{
  "train_examples": 90422,
  "num_classes": 9,
  "depths": [5, 5, 5],
  "label_smoothing": 0.1,
  "beta2": 0.999
}
Rows from block 8 of a small image classifier, named by matrix and row number. Rows with one number belong to one channel. Each number is 128 + 32 x the weight over its row's rms, rounded and kept within 0 to 255. All counts start at 0. Numbers have three digits each. After the name is the row's rms in percent of the matrix's.
After each channel's rows are labels from the 100 images, of 14848, where the channel reaches its highest value: "top examples" is what is common among them. Only what is clearly more common there than usual is listed. The data: stained colorectal tissue patches (NCT-CRC-HE-100K).
# convs0: first 3x3 conv (model.blocks.8.convs.0.weight, 128x128x3x3, each kernel summed), inputs 43-85
# convs1: second 3x3 conv (model.blocks.8.convs.1.weight, 128x128x3x3, transposed, each kernel summed), outputs 43-85

convs0.12 077:086053141140147083180123075102126124092066097112088207095131139107123147112117139168144143164129124143106107109116105160107143099
convs1.12 083:129111124157113078108103102083159156168134156173100154140175153119143118171155138148110167156116137113146184175139111120111150096
top examples: tissue: normal colon mucosa

convs0.113 090:098018127134118104160123120111112107115130138091047160087115154105120160070112127119143148151078086123109135095120138217132122123
convs1.113 094:139124141104106087074089108116148149182167124157109134108150158107147109168162112149104162115112084110142151159113091133116127064
top examples: tissue: normal colon mucosa

convs0.101 127:161111108139136105171147085131116167071131087085044172152106151123148176096114133111107098162123133140152138057136167166129121125
convs1.101 108:124167146144151166086119088119130131134148170131116163085109138124123098124087136159162153153104098082087152142145065140103126116
top examples: tissue: smooth muscle

convs0.75 102:172093112194130128137191115131153142133092112113074158130165115117127174088081157089140130175137116134117108122125098198091134143
convs1.75 101:123099160134110125103143121103185121153167118158095136132169178108180109129152152152146180180125107093128192179137142114038134104
top examples: tissue: mucus; tissue: normal colon mucosa

convs0.16 157:129124123122126110172125085134099159071129080098032167151095149132153160109132136111108092152120137147148139058136164151131117105
convs1.16 133:112173138143142166093116089115123134116141157129119169096099135130114101132091132156162149134102105095083144129129074132115120129
top examples: tissue: smooth muscle

convs0.48 130:134079141171103134161161129126122099119134082105024168099128141159121161081121144059127142153132110147162130110144117216102109156
convs1.48 106:136102152124109111131128117105141148147188151158106094102176137106191109155169103164110172134110096101147140182149133103083155134
top examples: tissue: normal colon mucosa; tissue: mucus

convs0.83 105:133106087139165078228128083125102201095100098132099200161102144094144151078105149096129102136132137127150154080136161153131123121
convs1.83 110:134167143185181181101136031139140140131138158118129172116113130138105116121060165122175131158106101114112136141107102158089102118
top examples: tissue: smooth muscle

convs0.70 073:149084119173180068115180158136139150163107149111119154136146115048144178056081141129107135107110125117180128111125177192139091137
convs1.70 086:131127174148174153125092089101155166167160149133114192129162180148131112133158144161163157172107072064117150181138082164040106111
top examples: tissue: smooth muscle

convs0.79 126:158097114144149098180144070128100164063125075095059177150100148124154162094125139110113094163119137138157145052128179170123129125
convs1.79 118:134169149152146160082121082110135137131144165127118170101114142110122112134102145166153157147094099080097147140138075144100124121
top examples: tissue: smooth muscle

convs0.50 115:137118084129151091206120085128092199094104092122068173167095142096142160083104139091123097145118137131156164068141166146131129106
convs1.50 113:131180140170179189103130039142131132129135158118125180106114135135112118118030161121173132156104102112091143132113088147088100110
top examples: tissue: smooth muscle

convs0.6 106:135115083129160085223123087122093207094102091123078185168103147099141153086108147101125101141131136132153160080141163143130123110
convs1.6 119:131179143177174190103133038143138139130132155119121176111109132135108117121049165121172131153103104118101138135113096150093102114
top examples: tissue: smooth muscle

convs0.60 091:161075077180141097185160103115147168099118085082056201127117149106130164060090134093130138177144119137134130085119136194129130131
convs1.60 088:150145160154156140085133076112145132158169189162127160124119143128132121126103157131150165177108111114125170175161084120092109111
top examples: tissue: mucus; tissue: smooth muscle

convs0.105 152:155077124173124145134151121150129117117137069095008160126124110165129165082104151111161142147151118128142112100124099180132098138
convs1.105 110:122104157110133104126083126099138142159185147165105114106179161132199085145154089180114163124104097101112156179183137101102186096
top examples: tissue: mucus

convs0.47 102:123117107176189082223125119122150170148090173172160187132126123079132128087120172091137156114144115125151106146149123143103110145
convs1.47 123:144130146202172166139149084138171169134127139126140176134128141140096120105112192121172131176116117119128120168067117170102112132
top examples: tissue: smooth muscle

convs0.119 106:162091084148161085195147084123111205088111082120083185154102144081140171078099136092113106162117135117152152071139180175136136121
convs1.119 105:135174152164177167088130069129144131135146160120123176097122143125124122121084164134179146169107096101101145146130076151067105113
top examples: tissue: smooth muscle

convs0.19 109:142114078131154084200126099123093215102098102124066167178100144089143152082106142085124097153113127132164171079138171136125125104
convs1.19 116:136183137174174201111137052143134129134125156121116182110119135128114119120031165113173131162109107117093143135112087142080100112
top examples: tissue: smooth muscle

convs0.9 096:140094087141151082212141078127115180082107075114075202152107155093139160080101139104125119148124134121133152066140165168135130123
convs1.9 102:148175149178175167099127071127129144133150173135131176120109131140116124124081168128160145156109104126107149146123086146085102112
top examples: tissue: smooth muscle

convs0.54 085:100095081177174051193176130097144163152043139141146186108135155050131166099053149112131148134134134123094115116106098169064146110
convs1.54 088:154132190161169102099139088104176116175141151132128160117177173158136118149067185106147142185105113100142186155117144117056139110
top examples: tissue: mucus

convs0.80 104:160086086157154083195156087126109188084109084111085187148101144084144169076107138097121115164121132119148150062135177184131136125
convs1.80 108:143171161166170160087130082117142141139153167127123175101127146126126115126107172143167150166100101102112151152135070152069108108
top examples: tissue: smooth muscle

convs0.85 070:144098137156177082140158112115124127145112155123120137125132074138110198106120164131130107142115099088089079131139113209126090142
convs1.85 073:106102132158127116172130156126136134160169133146094170120196123158185066145195096145169127140126118139143140130123106149062151091
top examples: tissue: normal colon mucosa

convs0.120 175:145120110160125123107131124125164144140135099105005133114148121119142185117042148149147099120122124132137128134085159153143127088
convs1.120 120:131159163112159120119038135113097122171147131141115121064156168155212093178071081144140123126127111095061167114220096120110143100
top examples: tissue: normal colon mucosa; tissue: tumour epithelium

convs0.63 078:123103121137113096157131110119110090140109108131076182085132153132136164080147137077140147195098093140127139123084130196127108133
convs1.63 084:183111120153092109119136134084169185179140154174105137125217149098146128161183143174100169144098106123135163169105128134098149079
top examples: tissue: normal colon mucosa; tissue: mucus

convs0.10 093:089102136163173055176128127091140163094090081115111195093121146133147173090093159143136128153149131100148118104077130156110107089
convs1.10 080:117121196138201113094071104096149153171114196123124152099129169156143084123104140140137101156084128112074165142174107156111141119
top examples: tissue: smooth muscle

convs0.28 083:131109122131150088210128101122122130121088172148087195108146151088148137070154149111147183131089117124158122110123152168138100116
convs1.28 080:166120119175137129093080088108121171121185101147128163131134157115114147147178161123116143154118068113128148151083087147116156085
top examples: tissue: normal colon mucosa

convs0.93 091:143101091143152080172155117131095205115098132115074155200086141071153134085114154081121087177103107130181171091117166138105111120
convs1.93 104:138164130173155212126152060142138125140115154122103185128124137114108116115063173116169139175111115115114149141097096138040094114
top examples: tissue: smooth muscle

convs0.115 130:143103119133139109182133074130109158070131084094029177149098149131145164105132131119114092150123139149151140053138162168129120121
convs1.115 124:118159144144146155089108077114129139122150159128121168096105138118119097135104132162160154136100105083101148136132071150112123115
top examples: tissue: smooth muscle

convs0.74 094:134098080145181070229130106118108217120098125137097187153100145086136149076100147072139108135125128122164151100130152149109131112
convs1.74 112:142155149183179172110142044151147133138137154114127184108122135125109119117024169111177132162114108098115137143094100161073099117
top examples: tissue: smooth muscle

convs0.11 102:145101048168170072214147107110122221130100114133086178158104144074131162068087144074126105144120132125143156093133153150105122105
convs1.11 120:140170148189189173106142055151144130146141154119126176111124135138117117122016175101174135161115104115113146142128105144070101116
top examples: tissue: smooth muscle

convs0.26 068:096111125150162073126147139102155109158039137173202163112157139043128154089120187158101143168100113112091117150111150149137129155
convs1.26 080:168102124172102117149124121089199188186115140172118171156175175120150158152187170119123143195112095127104147132097133130079122146
top examples: tissue: smooth muscle; tissue: mucus

convs0.124 091:118084125179140083164139129115137141094087079087065197102123143149148157075100152143154129160153117121158116088098121185127109109
convs1.124 081:123112174125164105103074123085146125180131181145088121093161171136164085133130121158116135153087122073088187156175094143123149110
top examples: tissue: normal colon mucosa; tissue: mucus