config.yaml
model: "image classifier"
dataset: "stained colorectal tissue patches (NCT-CRC-HE-100K)"
train_examples: 90422
image_size: 32
crop_scale_min: 0.7
horizontal_flip: true
translate: 0.06
cutout: 0.25
targets: ["tissue"]
num_classes: 9
arch: "resnet"
norm: "batchnorm"
hidden_act: "silu"
depths: [5, 5, 5]
kernel_size: 3
stem: "single"
avg_pool_shortcut: true
widths: [64, 128, 256]
label_smoothing: 0.1
loss: "cross_entropy"
init: "trunc_normal_002"
residual_init: "none"
optimizer: "adamw"
learning_rate: 0.0015
beta1: 0.9
beta2: 0.999
eps: 1e-06
gradient_centralization: true
max_steps: 13400
batch_size: 384
epochs: 56.9
lr_schedule: "wsd"
decay_fraction: 0.3
final_lr_fraction: 0.05
warmup_steps: 670
weight_decay: 0.2
Rows from block 6 of a small image classifier, named by matrix and row number. Rows with one number belong to one channel. Each number is 50 + 15 x the weight over its row's rms, rounded and kept within 0 to 99. All counts start at 0.
Before each channel's rows are labels from the 100 images, of 14848, where the channel reaches its highest value: "patch colour" is the nearest of a few named colours to the mean colour under the peak. Only what is clearly more common there than usual is listed. The data: stained colorectal tissue patches (NCT-CRC-HE-100K).
# convs0: first 3x3 conv (model.blocks.6.convs.0.weight, 128x128x3x3, each kernel summed), inputs 0-63
# convs1: second 3x3 conv (model.blocks.6.convs.1.weight, 128x128x3x3, transposed, each kernel summed), outputs 0-63

patch colour: white
convs0.118:40 18 41 50 93 48 35 51 62 63 43 74 33 76 56 53 80 46 36 48 47 49 42 28 46 52 83 52 86 65 56 33 61 47 42 68 55 73 45 57 44 58 45 59 46 31 55 60 31 41 48 88 47 68 41 95 27 49 60 38 51 53 58 58
convs1.118:69 08 58 40 29 67 41 57 55 68 35 58 58 52 42 53 75 42 43 43 64 62 64 38 30 44 69 32 53 50 87 21 70 80 54 69 82 93 48 60 40 44 39 54 56 49 69 52 46 54 44 63 58 83 31 56 41 60 58 54 71 38 59 34

patch colour: grey
convs0.115:68 55 21 38 76 50 61 32 33 62 39 69 79 66 38 54 46 34 57 54 50 65 60 45 46 54 81 56 27 44 59 35 47 43 10 58 60 63 30 61 52 53 07 65 46 64 58 64 36 44 37 50 43 26 41 32 56 35 38 80 37 75 27 57
convs1.115:61 43 52 38 24 61 51 60 30 50 57 39 45 36 43 42 50 00 66 28 56 51 23 70 43 29 47 83 73 51 45 46 40 52 53 72 54 39 44 40 39 51 49 55 41 27 41 54 37 28 44 36 68 67 38 57 42 72 38 54 59 48 54 53

patch colour: brown
convs0.121:53 40 46 38 60 44 42 69 58 67 44 67 23 13 64 33 58 40 57 26 45 41 39 46 43 53 43 48 72 39 54 22 64 20 83 34 63 79 49 59 37 66 58 30 63 63 41 57 29 48 54 60 79 33 54 67 34 54 52 57 49 21 56 61
convs1.121:67 34 52 52 35 57 41 44 56 48 75 58 28 25 45 32 57 54 43 58 62 72 64 47 49 43 66 24 47 53 67 60 38 49 64 24 43 57 41 55 47 69 59 33 61 54 56 80 54 49 74 37 64 56 44 82 60 54 57 36 30 26 31 70

patch colour: white
convs0.24:42 41 55 63 83 50 29 50 51 70 41 71 47 70 59 49 58 47 32 48 39 49 31 21 37 51 85 41 84 69 48 36 66 33 58 50 49 68 58 59 47 74 38 56 62 50 50 55 22 51 63 78 43 66 36 91 19 47 55 54 42 50 64 62
convs1.24:68 08 64 39 28 66 42 59 55 64 40 58 51 50 48 51 63 53 42 42 68 65 57 36 31 48 84 22 55 69 87 21 65 84 53 64 78 93 46 54 37 48 43 57 59 44 62 54 45 52 39 56 56 76 34 67 38 63 63 55 62 33 60 48

patch colour: grey
convs0.59:51 32 59 72 39 43 32 52 57 25 18 45 66 10 52 74 52 57 57 54 24 47 58 20 60 62 30 59 48 22 40 45 52 25 59 53 61 40 51 52 57 49 43 65 53 32 59 37 40 44 45 48 44 61 52 52 20 21 75 52 64 61 25 39
convs1.59:49 16 33 68 38 29 57 52 62 39 63 53 27 16 55 31 40 49 33 49 53 46 33 26 28 39 59 46 58 38 55 52 35 82 63 47 76 58 37 62 38 51 58 77 40 57 60 50 42 56 48 41 40 56 58 72 17 78 60 49 57 68 23 40

patch colour: purple
convs0.71:54 52 53 34 36 21 45 14 58 32 60 45 46 53 27 61 42 42 31 57 54 35 32 63 60 37 50 51 19 58 59 53 52 43 51 50 54 46 10 55 53 63 46 30 55 45 53 18 30 31 52 47 52 48 65 04 54 26 43 26 57 35 18 67
convs1.71:29 46 10 49 46 62 57 31 34 41 55 40 48 48 49 48 51 56 59 35 51 23 82 57 49 65 35 50 25 47 51 53 60 43 61 36 46 42 35 57 46 63 58 54 15 45 43 25 57 32 38 49 27 37 58 49 36 28 45 34 53 44 59 82

patch colour: pink
convs0.107:49 48 56 56 46 63 59 52 47 58 68 79 74 56 51 72 49 66 44 58 47 37 20 31 54 47 51 37 50 50 51 28 57 41 54 46 73 62 60 71 75 74 40 47 30 43 07 41 39 79 51 52 45 51 48 49 72 65 53 56 48 09 47 38
convs1.107:30 50 61 36 44 37 52 26 53 29 23 42 62 32 48 78 21 65 55 71 50 60 42 62 31 36 45 39 50 44 58 37 24 58 66 23 22 29 72 53 61 59 24 51 38 31 59 52 58 25 48 59 36 64 39 45 76 00 47 50 50 39 34 46

patch colour: purple
convs0.0:43 66 64 46 19 27 42 65 32 61 39 44 17 38 42 49 54 51 56 19 36 55 46 35 43 50 50 29 48 51 44 54 53 54 69 53 59 61 38 75 62 67 49 43 61 36 38 60 30 58 80 49 38 39 73 31 49 47 52 33 58 78 56 73
convs1.0:31 56 37 52 44 39 50 44 56 53 48 52 29 58 56 54 41 50 34 00 52 39 53 40 42 67 57 55 37 56 74 50 52 56 42 66 71 60 00 49 70 81 54 40 26 44 47 46 55 46 54 57 28 65 75 65 49 57 38 45 58 43 35 54

patch colour: white
convs0.44:41 51 51 53 66 50 30 49 44 65 35 53 45 76 54 47 60 41 26 51 30 53 37 25 40 51 88 42 78 78 48 44 59 27 61 52 46 66 58 63 48 76 32 52 60 59 46 56 24 59 60 79 36 73 32 90 18 44 52 61 37 47 50 58
convs1.44:70 15 65 37 28 70 42 59 49 63 39 55 50 48 46 49 60 57 40 39 67 58 58 36 31 51 79 19 49 81 86 20 65 84 48 64 72 84 45 57 35 45 43 56 52 42 56 51 43 46 36 55 56 72 34 70 33 58 62 55 58 31 59 51

patch colour: grey
convs0.94:45 47 40 58 63 61 58 59 57 52 45 74 39 51 70 51 46 55 99 37 39 43 51 34 33 44 45 48 63 48 31 19 46 41 37 48 49 61 59 53 49 65 57 56 54 59 50 72 62 40 60 54 28 18 58 61 51 55 58 75 83 43 56 56
convs1.94:45 65 78 53 35 20 59 21 52 48 52 45 69 47 57 43 52 28 78 47 50 62 56 31 43 45 30 49 48 57 43 37 55 71 49 22 47 63 50 58 45 74 36 48 81 44 72 47 79 49 50 27 50 28 56 38 48 52 43 35 56 48 41 66

patch colour: grey
convs0.86:37 13 45 78 83 44 53 49 52 64 56 75 51 71 63 39 59 41 41 56 40 58 34 51 46 39 69 43 64 57 72 51 64 78 30 51 65 65 53 52 55 50 48 62 18 23 58 68 53 68 43 69 64 51 40 77 53 44 61 33 49 63 68 47
convs1.86:61 20 62 40 52 57 53 57 50 56 38 41 46 37 34 43 74 64 34 67 66 52 59 43 25 36 60 32 38 53 56 28 64 60 66 56 67 78 66 77 54 53 47 60 44 46 57 49 66 48 31 65 53 74 33 52 49 45 54 57 91 42 48 12

patch colour: brown
convs0.8:57 54 50 52 52 83 50 40 44 62 20 30 10 40 74 43 35 36 19 40 46 39 00 49 65 53 54 53 40 47 54 51 67 41 45 35 61 43 52 43 31 73 20 67 72 76 61 61 60 44 34 47 58 60 53 46 37 37 32 63 14 38 39 45
convs1.8:59 50 64 48 29 35 54 26 69 39 76 41 50 46 56 60 57 57 45 22 33 51 46 43 55 55 42 41 39 57 45 59 31 49 69 43 46 48 40 40 19 35 61 42 59 63 42 44 36 47 40 46 51 41 51 35 08 68 60 54 18 43 37 66

patch colour: white
convs0.11:45 41 51 64 84 53 29 55 52 65 34 72 46 74 60 49 56 42 35 44 41 52 31 25 41 52 83 43 83 72 41 45 58 25 60 46 46 63 60 63 54 59 38 50 52 55 36 56 34 48 70 87 50 71 29 93 35 44 59 62 46 57 67 59
convs1.11:68 08 63 39 27 64 43 58 55 68 37 58 53 50 50 52 60 56 43 41 64 64 62 39 32 48 84 28 58 71 83 25 68 84 51 58 79 96 47 57 34 50 40 50 59 47 69 55 48 52 36 56 54 72 36 69 38 60 64 57 60 33 54 38

patch colour: grey
convs0.19:48 58 48 65 47 47 29 42 40 67 52 46 46 55 65 36 57 44 33 60 24 40 39 36 56 47 67 46 60 71 54 39 69 34 63 50 48 63 71 57 46 85 29 71 81 54 51 60 27 69 57 65 54 57 41 75 07 56 30 47 38 34 31 63
convs1.19:79 52 67 42 33 68 53 54 45 45 56 45 35 36 32 37 58 76 38 29 64 51 50 30 44 61 61 19 49 84 70 41 60 65 51 59 53 64 32 49 25 42 42 68 39 42 30 50 46 29 29 46 65 65 35 61 26 54 63 42 47 26 59 72

patch colour: white
convs0.31:40 26 38 67 92 53 37 47 55 65 37 76 45 81 53 50 59 31 36 58 52 51 39 31 47 46 92 45 80 69 53 52 59 39 38 49 56 68 55 69 59 56 44 51 34 36 44 51 39 53 57 82 58 65 32 95 46 47 57 46 42 53 74 57
convs1.31:68 12 61 39 31 67 46 60 53 65 30 57 58 46 45 52 65 58 42 45 62 63 59 42 31 42 82 27 54 65 83 29 69 82 52 68 81 99 56 60 38 46 41 51 51 45 68 54 51 50 41 60 54 80 35 60 45 57 59 57 72 37 59 24

patch colour: pink
convs0.108:36 53 59 49 68 58 00 58 63 53 47 43 26 41 40 63 29 48 64 72 50 40 52 42 68 50 48 57 39 52 66 62 52 78 64 28 60 63 42 55 69 27 30 43 42 38 38 48 29 94 54 28 37 69 62 37 30 83 65 46 45 82 63 40
convs1.108:43 47 48 45 48 52 71 54 47 81 57 57 55 57 58 57 21 38 39 39 38 43 62 60 42 71 28 62 53 59 49 74 62 31 56 53 71 47 47 46 62 32 49 46 69 47 59 55 66 77 59 32 13 47 82 51 77 59 39 76 53 75 53 26

patch colour: grey
convs0.70:48 36 00 51 71 59 36 47 50 49 53 76 60 66 58 00 58 34 44 31 54 53 44 29 51 47 58 35 61 42 49 39 56 46 26 51 58 77 52 62 20 56 48 54 41 49 62 44 68 36 32 69 54 43 36 83 67 60 54 58 37 63 45 60
convs1.70:50 06 82 49 22 59 51 51 51 61 28 54 42 44 39 61 73 33 53 41 64 75 58 60 37 43 63 41 42 42 81 35 53 76 50 61 56 71 25 62 52 31 47 42 57 51 55 49 43 56 61 62 51 67 20 67 39 66 72 62 59 34 55 36

patch colour: grey
convs0.112:51 59 45 86 75 48 74 59 40 43 58 82 82 73 57 37 53 59 77 58 21 49 04 39 52 44 62 40 61 58 55 41 48 52 30 48 56 49 53 58 51 64 40 45 53 65 60 69 46 76 25 57 48 33 38 64 51 47 32 54 60 37 47 58
convs1.112:36 50 79 74 42 27 62 46 56 33 45 38 22 54 37 80 34 56 37 67 44 71 47 56 31 35 42 42 43 38 51 50 42 51 73 35 36 56 68 38 70 55 15 50 51 59 51 51 47 49 47 56 63 61 37 43 58 25 43 68 52 32 15 68

patch colour: brown
convs0.89:44 36 63 49 43 77 18 41 42 46 42 38 61 51 58 51 37 27 40 51 49 56 56 55 22 40 44 47 39 55 66 54 70 58 17 56 60 71 71 70 28 47 62 55 42 49 42 31 44 17 60 31 87 59 25 33 42 15 54 39 57 65 42 05
convs1.89:60 47 29 63 58 45 37 38 55 28 61 50 12 64 48 46 56 65 54 52 67 35 43 29 52 77 53 31 22 64 30 43 46 52 35 30 53 48 58 58 51 52 50 46 35 22 65 48 45 58 81 20 43 67 48 48 58 47 46 47 55 67 29 27