config.toml
train_examples = 90422
image_size = 32
kernel_size = 3
stem = "single"
init = "trunc_normal_002"
learning_rate = 0.0015
beta1 = 0.9
beta2 = 0.999
gradient_centralization = true
max_steps = 13400
epochs = 56.9
weight_decay = 0.2
Rows from block 3 of a small image classifier, named by matrix and row number. Rows with one number belong to one channel. Each number is 50 + 15 x the weight over its row's rms, rounded and kept within 0 to 99. All counts start at 0.
Before each channel's rows are labels from the 100 images, of 14848, where the channel reaches its highest value: "colour at peak" is the nearest of a few named colours to the mean colour under the peak. Only what is clearly more common there than usual is listed. The data: stained colorectal tissue patches (NCT-CRC-HE-100K).
# convs0: first 3x3 conv (model.blocks.3.convs.0.weight, 64x64x3x3, each kernel summed), inputs 0-63
# convs1: second 3x3 conv (model.blocks.3.convs.1.weight, 64x64x3x3, transposed, each kernel summed), outputs 0-63

colour at peak: white
convs0.23:48 53 99 51 40 47 58 53 48 61 53 31 49 53 41 52 99 38 49 51 54 63 50 48 30 68 60 44 54 53 62 51 52 48 50 48 48 57 57 51 61 50 42 48 42 46 58 52 48 46 22 42 39 46 92 58 47 50 42 90 51 29 46 49
convs1.23:83 57 64 63 69 42 31 67 47 68 36 34 42 25 50 49 84 18 54 58 55 38 26 49 37 40 59 55 63 27 62 28 48 65 38 71 62 32 74 54 43 40 40 50 80 42 83 42 56 45 63 45 62 61 52 58 66 52 64 47 61 60 38 55

colour at peak: white
convs0.61:57 39 64 44 28 26 52 69 44 99 25 30 37 40 40 54 53 34 46 49 62 67 47 69 49 78 41 29 52 38 34 56 43 40 26 45 31 68 85 66 49 69 52 46 49 56 46 65 56 65 40 21 42 39 52 39 47 52 57 38 54 44 46 48
convs1.61:56 47 53 54 51 61 50 65 31 59 39 54 44 37 55 52 57 07 46 57 52 49 37 62 53 46 51 36 34 45 56 07 56 59 46 61 49 34 40 32 34 27 19 48 61 53 76 37 52 23 60 13 60 74 50 54 64 36 46 48 73 53 18 50

colour at peak: white
convs0.10:47 36 89 50 31 35 52 63 19 42 58 43 38 66 43 52 96 37 42 29 50 75 38 58 54 30 57 41 54 50 52 73 64 34 47 50 48 69 56 37 60 53 47 48 39 30 59 42 41 70 34 59 41 30 78 44 51 64 49 79 54 31 37 43
convs1.10:59 50 46 37 53 57 47 61 06 77 31 58 45 46 46 68 57 10 47 55 52 80 35 30 49 47 57 54 41 55 57 27 43 47 44 48 56 12 43 36 26 54 41 39 68 41 74 44 55 38 61 29 72 59 63 52 58 34 59 66 51 44 21 52

colour at peak: brown
convs0.25:71 60 49 00 16 45 66 66 60 62 46 61 49 32 38 29 49 31 24 43 51 44 47 62 37 65 54 55 48 56 69 43 50 59 34 51 41 45 64 73 55 61 33 55 46 15 47 55 66 47 30 54 62 64 51 38 59 14 44 44 62 35 51 66
convs1.25:34 50 57 31 46 38 48 37 72 04 50 50 68 49 47 00 42 55 51 58 46 47 45 64 42 42 60 55 78 50 52 61 57 48 50 54 61 58 46 35 56 66 38 64 30 30 42 41 35 64 77 66 31 49 38 52 54 26 55 50 34 67 73 60

colour at peak: grey
convs0.46:63 47 60 10 56 34 52 54 44 18 59 51 18 55 43 52 62 45 30 35 39 43 26 75 52 58 47 09 37 52 49 63 51 72 50 56 55 46 35 52 54 30 23 54 55 54 55 35 63 41 54 53 75 13 62 57 40 50 62 79 48 45 55 47
convs1.46:63 71 53 67 84 35 41 48 23 23 77 64 30 56 64 49 56 74 76 57 42 26 50 29 49 41 52 49 63 31 42 75 50 56 32 50 32 36 68 33 64 61 67 60 55 42 52 37 53 62 49 76 45 33 39 50 64 78 39 41 53 62 49 67

colour at peak: brown
convs0.37:51 45 43 40 30 52 66 59 64 40 52 67 42 38 59 04 34 45 13 48 33 41 39 32 43 67 45 43 34 61 80 57 41 49 44 59 84 42 67 71 50 51 38 51 53 38 47 69 55 58 56 54 39 60 38 48 53 00 48 43 58 35 51 50
convs1.37:22 46 51 22 45 42 30 37 55 28 54 42 59 54 54 13 29 60 30 51 37 42 44 67 54 40 64 75 39 63 55 48 36 41 49 47 39 55 25 46 48 57 75 67 30 69 36 18 44 66 36 76 38 27 51 64 31 40 40 52 29 63 59 59

colour at peak: brown
convs0.63:74 65 59 20 39 45 43 47 33 55 46 65 48 33 56 52 64 57 36 51 65 46 37 25 43 70 59 53 08 65 84 62 38 53 52 39 60 35 58 63 60 35 21 33 12 34 52 50 46 37 48 47 70 45 59 25 72 56 33 55 48 43 46 53
convs1.63:45 67 51 49 64 29 46 37 42 13 80 64 47 45 62 34 50 47 55 46 45 13 54 75 51 66 70 65 43 53 39 68 58 42 64 62 56 51 76 34 55 54 67 76 50 65 52 16 38 76 43 69 44 38 40 62 31 54 35 46 40 74 54 58

colour at peak: white
convs0.2:64 49 24 42 65 35 48 38 36 90 65 42 27 48 35 58 21 53 46 46 35 47 47 50 43 31 51 58 30 39 28 62 63 42 43 42 26 55 75 59 50 58 56 47 76 48 59 75 10 64 74 45 34 47 34 44 54 50 52 40 28 61 59 34
convs1.2:28 39 45 19 33 64 37 47 41 60 53 46 58 90 49 53 37 61 44 40 51 90 37 58 61 41 42 55 31 55 62 36 55 47 47 42 36 72 07 51 54 44 40 27 21 53 40 42 61 24 35 37 44 38 41 31 46 43 58 42 60 27 44 51

colour at peak: red
convs0.53:52 45 11 42 52 44 27 49 55 47 66 34 64 22 37 43 20 47 57 41 50 36 55 60 46 35 78 39 37 38 57 49 22 43 38 50 22 68 47 49 50 34 53 48 67 02 79 67 45 53 52 52 47 48 43 51 45 48 54 53 55 36 47 84
convs1.53:59 51 47 62 51 25 38 31 45 40 81 63 55 71 58 63 44 67 72 74 23 17 52 67 39 46 26 30 75 32 44 73 69 67 57 27 45 51 37 49 57 68 38 61 35 57 37 53 55 65 52 67 39 56 58 34 41 59 75 51 63 41 68 46

colour at peak: grey
convs0.4:55 17 34 74 28 32 22 56 47 93 52 53 45 49 57 44 56 34 66 41 37 45 56 46 48 51 66 34 38 49 49 63 43 33 18 45 15 77 67 54 75 47 58 53 56 35 63 44 73 49 31 30 49 56 54 28 46 44 45 44 60 54 44 34
convs1.4:27 48 30 60 18 42 57 40 60 55 45 66 53 46 38 68 47 49 46 37 45 36 52 54 53 75 33 46 35 63 54 47 61 56 45 50 54 41 32 33 20 00 37 38 43 48 39 36 57 33 49 43 43 92 50 67 46 29 26 61 39 33 33 53

colour at peak: grey; brown
convs0.41:68 31 09 33 54 56 64 66 56 52 60 45 35 31 48 29 23 48 40 18 57 04 47 52 35 64 38 20 66 35 50 51 64 43 50 64 57 40 62 55 53 47 41 67 69 41 61 34 62 32 50 54 62 43 37 72 31 54 52 38 58 42 57 48
convs1.41:60 66 47 41 76 22 54 64 41 37 90 61 34 36 57 51 53 70 69 57 27 29 50 70 57 49 59 34 64 26 29 76 46 56 52 40 50 64 59 43 81 66 60 54 36 47 42 29 50 90 39 60 39 37 57 61 50 61 46 56 54 48 68 46

colour at peak: brown
convs0.0:83 54 47 31 40 38 44 43 56 00 45 74 48 33 48 41 45 56 38 50 52 42 26 63 45 50 44 47 13 59 70 57 26 60 52 64 41 49 46 69 53 29 22 34 24 43 38 66 42 50 51 46 68 58 49 22 59 48 29 34 55 54 49 50
convs1.0:20 56 52 24 68 40 36 33 56 10 81 52 43 32 68 41 42 30 56 46 58 21 59 36 60 62 55 51 54 41 37 63 68 44 64 57 46 41 61 27 52 67 66 77 55 65 38 11 41 66 47 63 37 30 45 45 39 43 37 49 41 56 49 47

colour at peak: pink
convs0.47:43 31 89 35 45 58 40 26 47 56 54 51 51 43 65 48 92 52 42 41 33 85 40 70 54 65 70 35 38 37 91 59 49 58 39 40 61 30 29 49 55 37 42 61 42 52 50 48 32 38 40 54 43 32 76 44 30 42 64 47 56 60 52 45
convs1.47:56 66 55 51 43 44 69 65 75 38 55 76 62 72 35 08 46 41 55 29 49 36 56 55 48 39 55 69 46 47 45 43 81 55 36 71 28 43 78 44 55 36 73 48 47 59 51 73 62 65 52 78 61 56 52 64 45 46 41 50 48 51 93 56

colour at peak: brown
convs0.51:50 30 44 32 41 60 52 76 55 90 62 42 62 44 52 26 46 44 40 10 39 37 43 50 28 56 61 37 41 58 66 52 46 58 51 42 62 60 88 60 54 58 48 46 60 47 72 54 33 59 67 43 20 57 64 78 47 33 46 52 58 17 51 45
convs1.51:17 51 54 48 46 36 49 24 71 28 57 28 48 52 41 36 51 68 39 57 51 47 67 77 50 51 61 69 88 65 46 36 24 39 52 51 40 72 08 48 64 47 40 56 26 53 22 22 52 60 41 58 50 61 35 42 44 34 44 44 55 50 48 58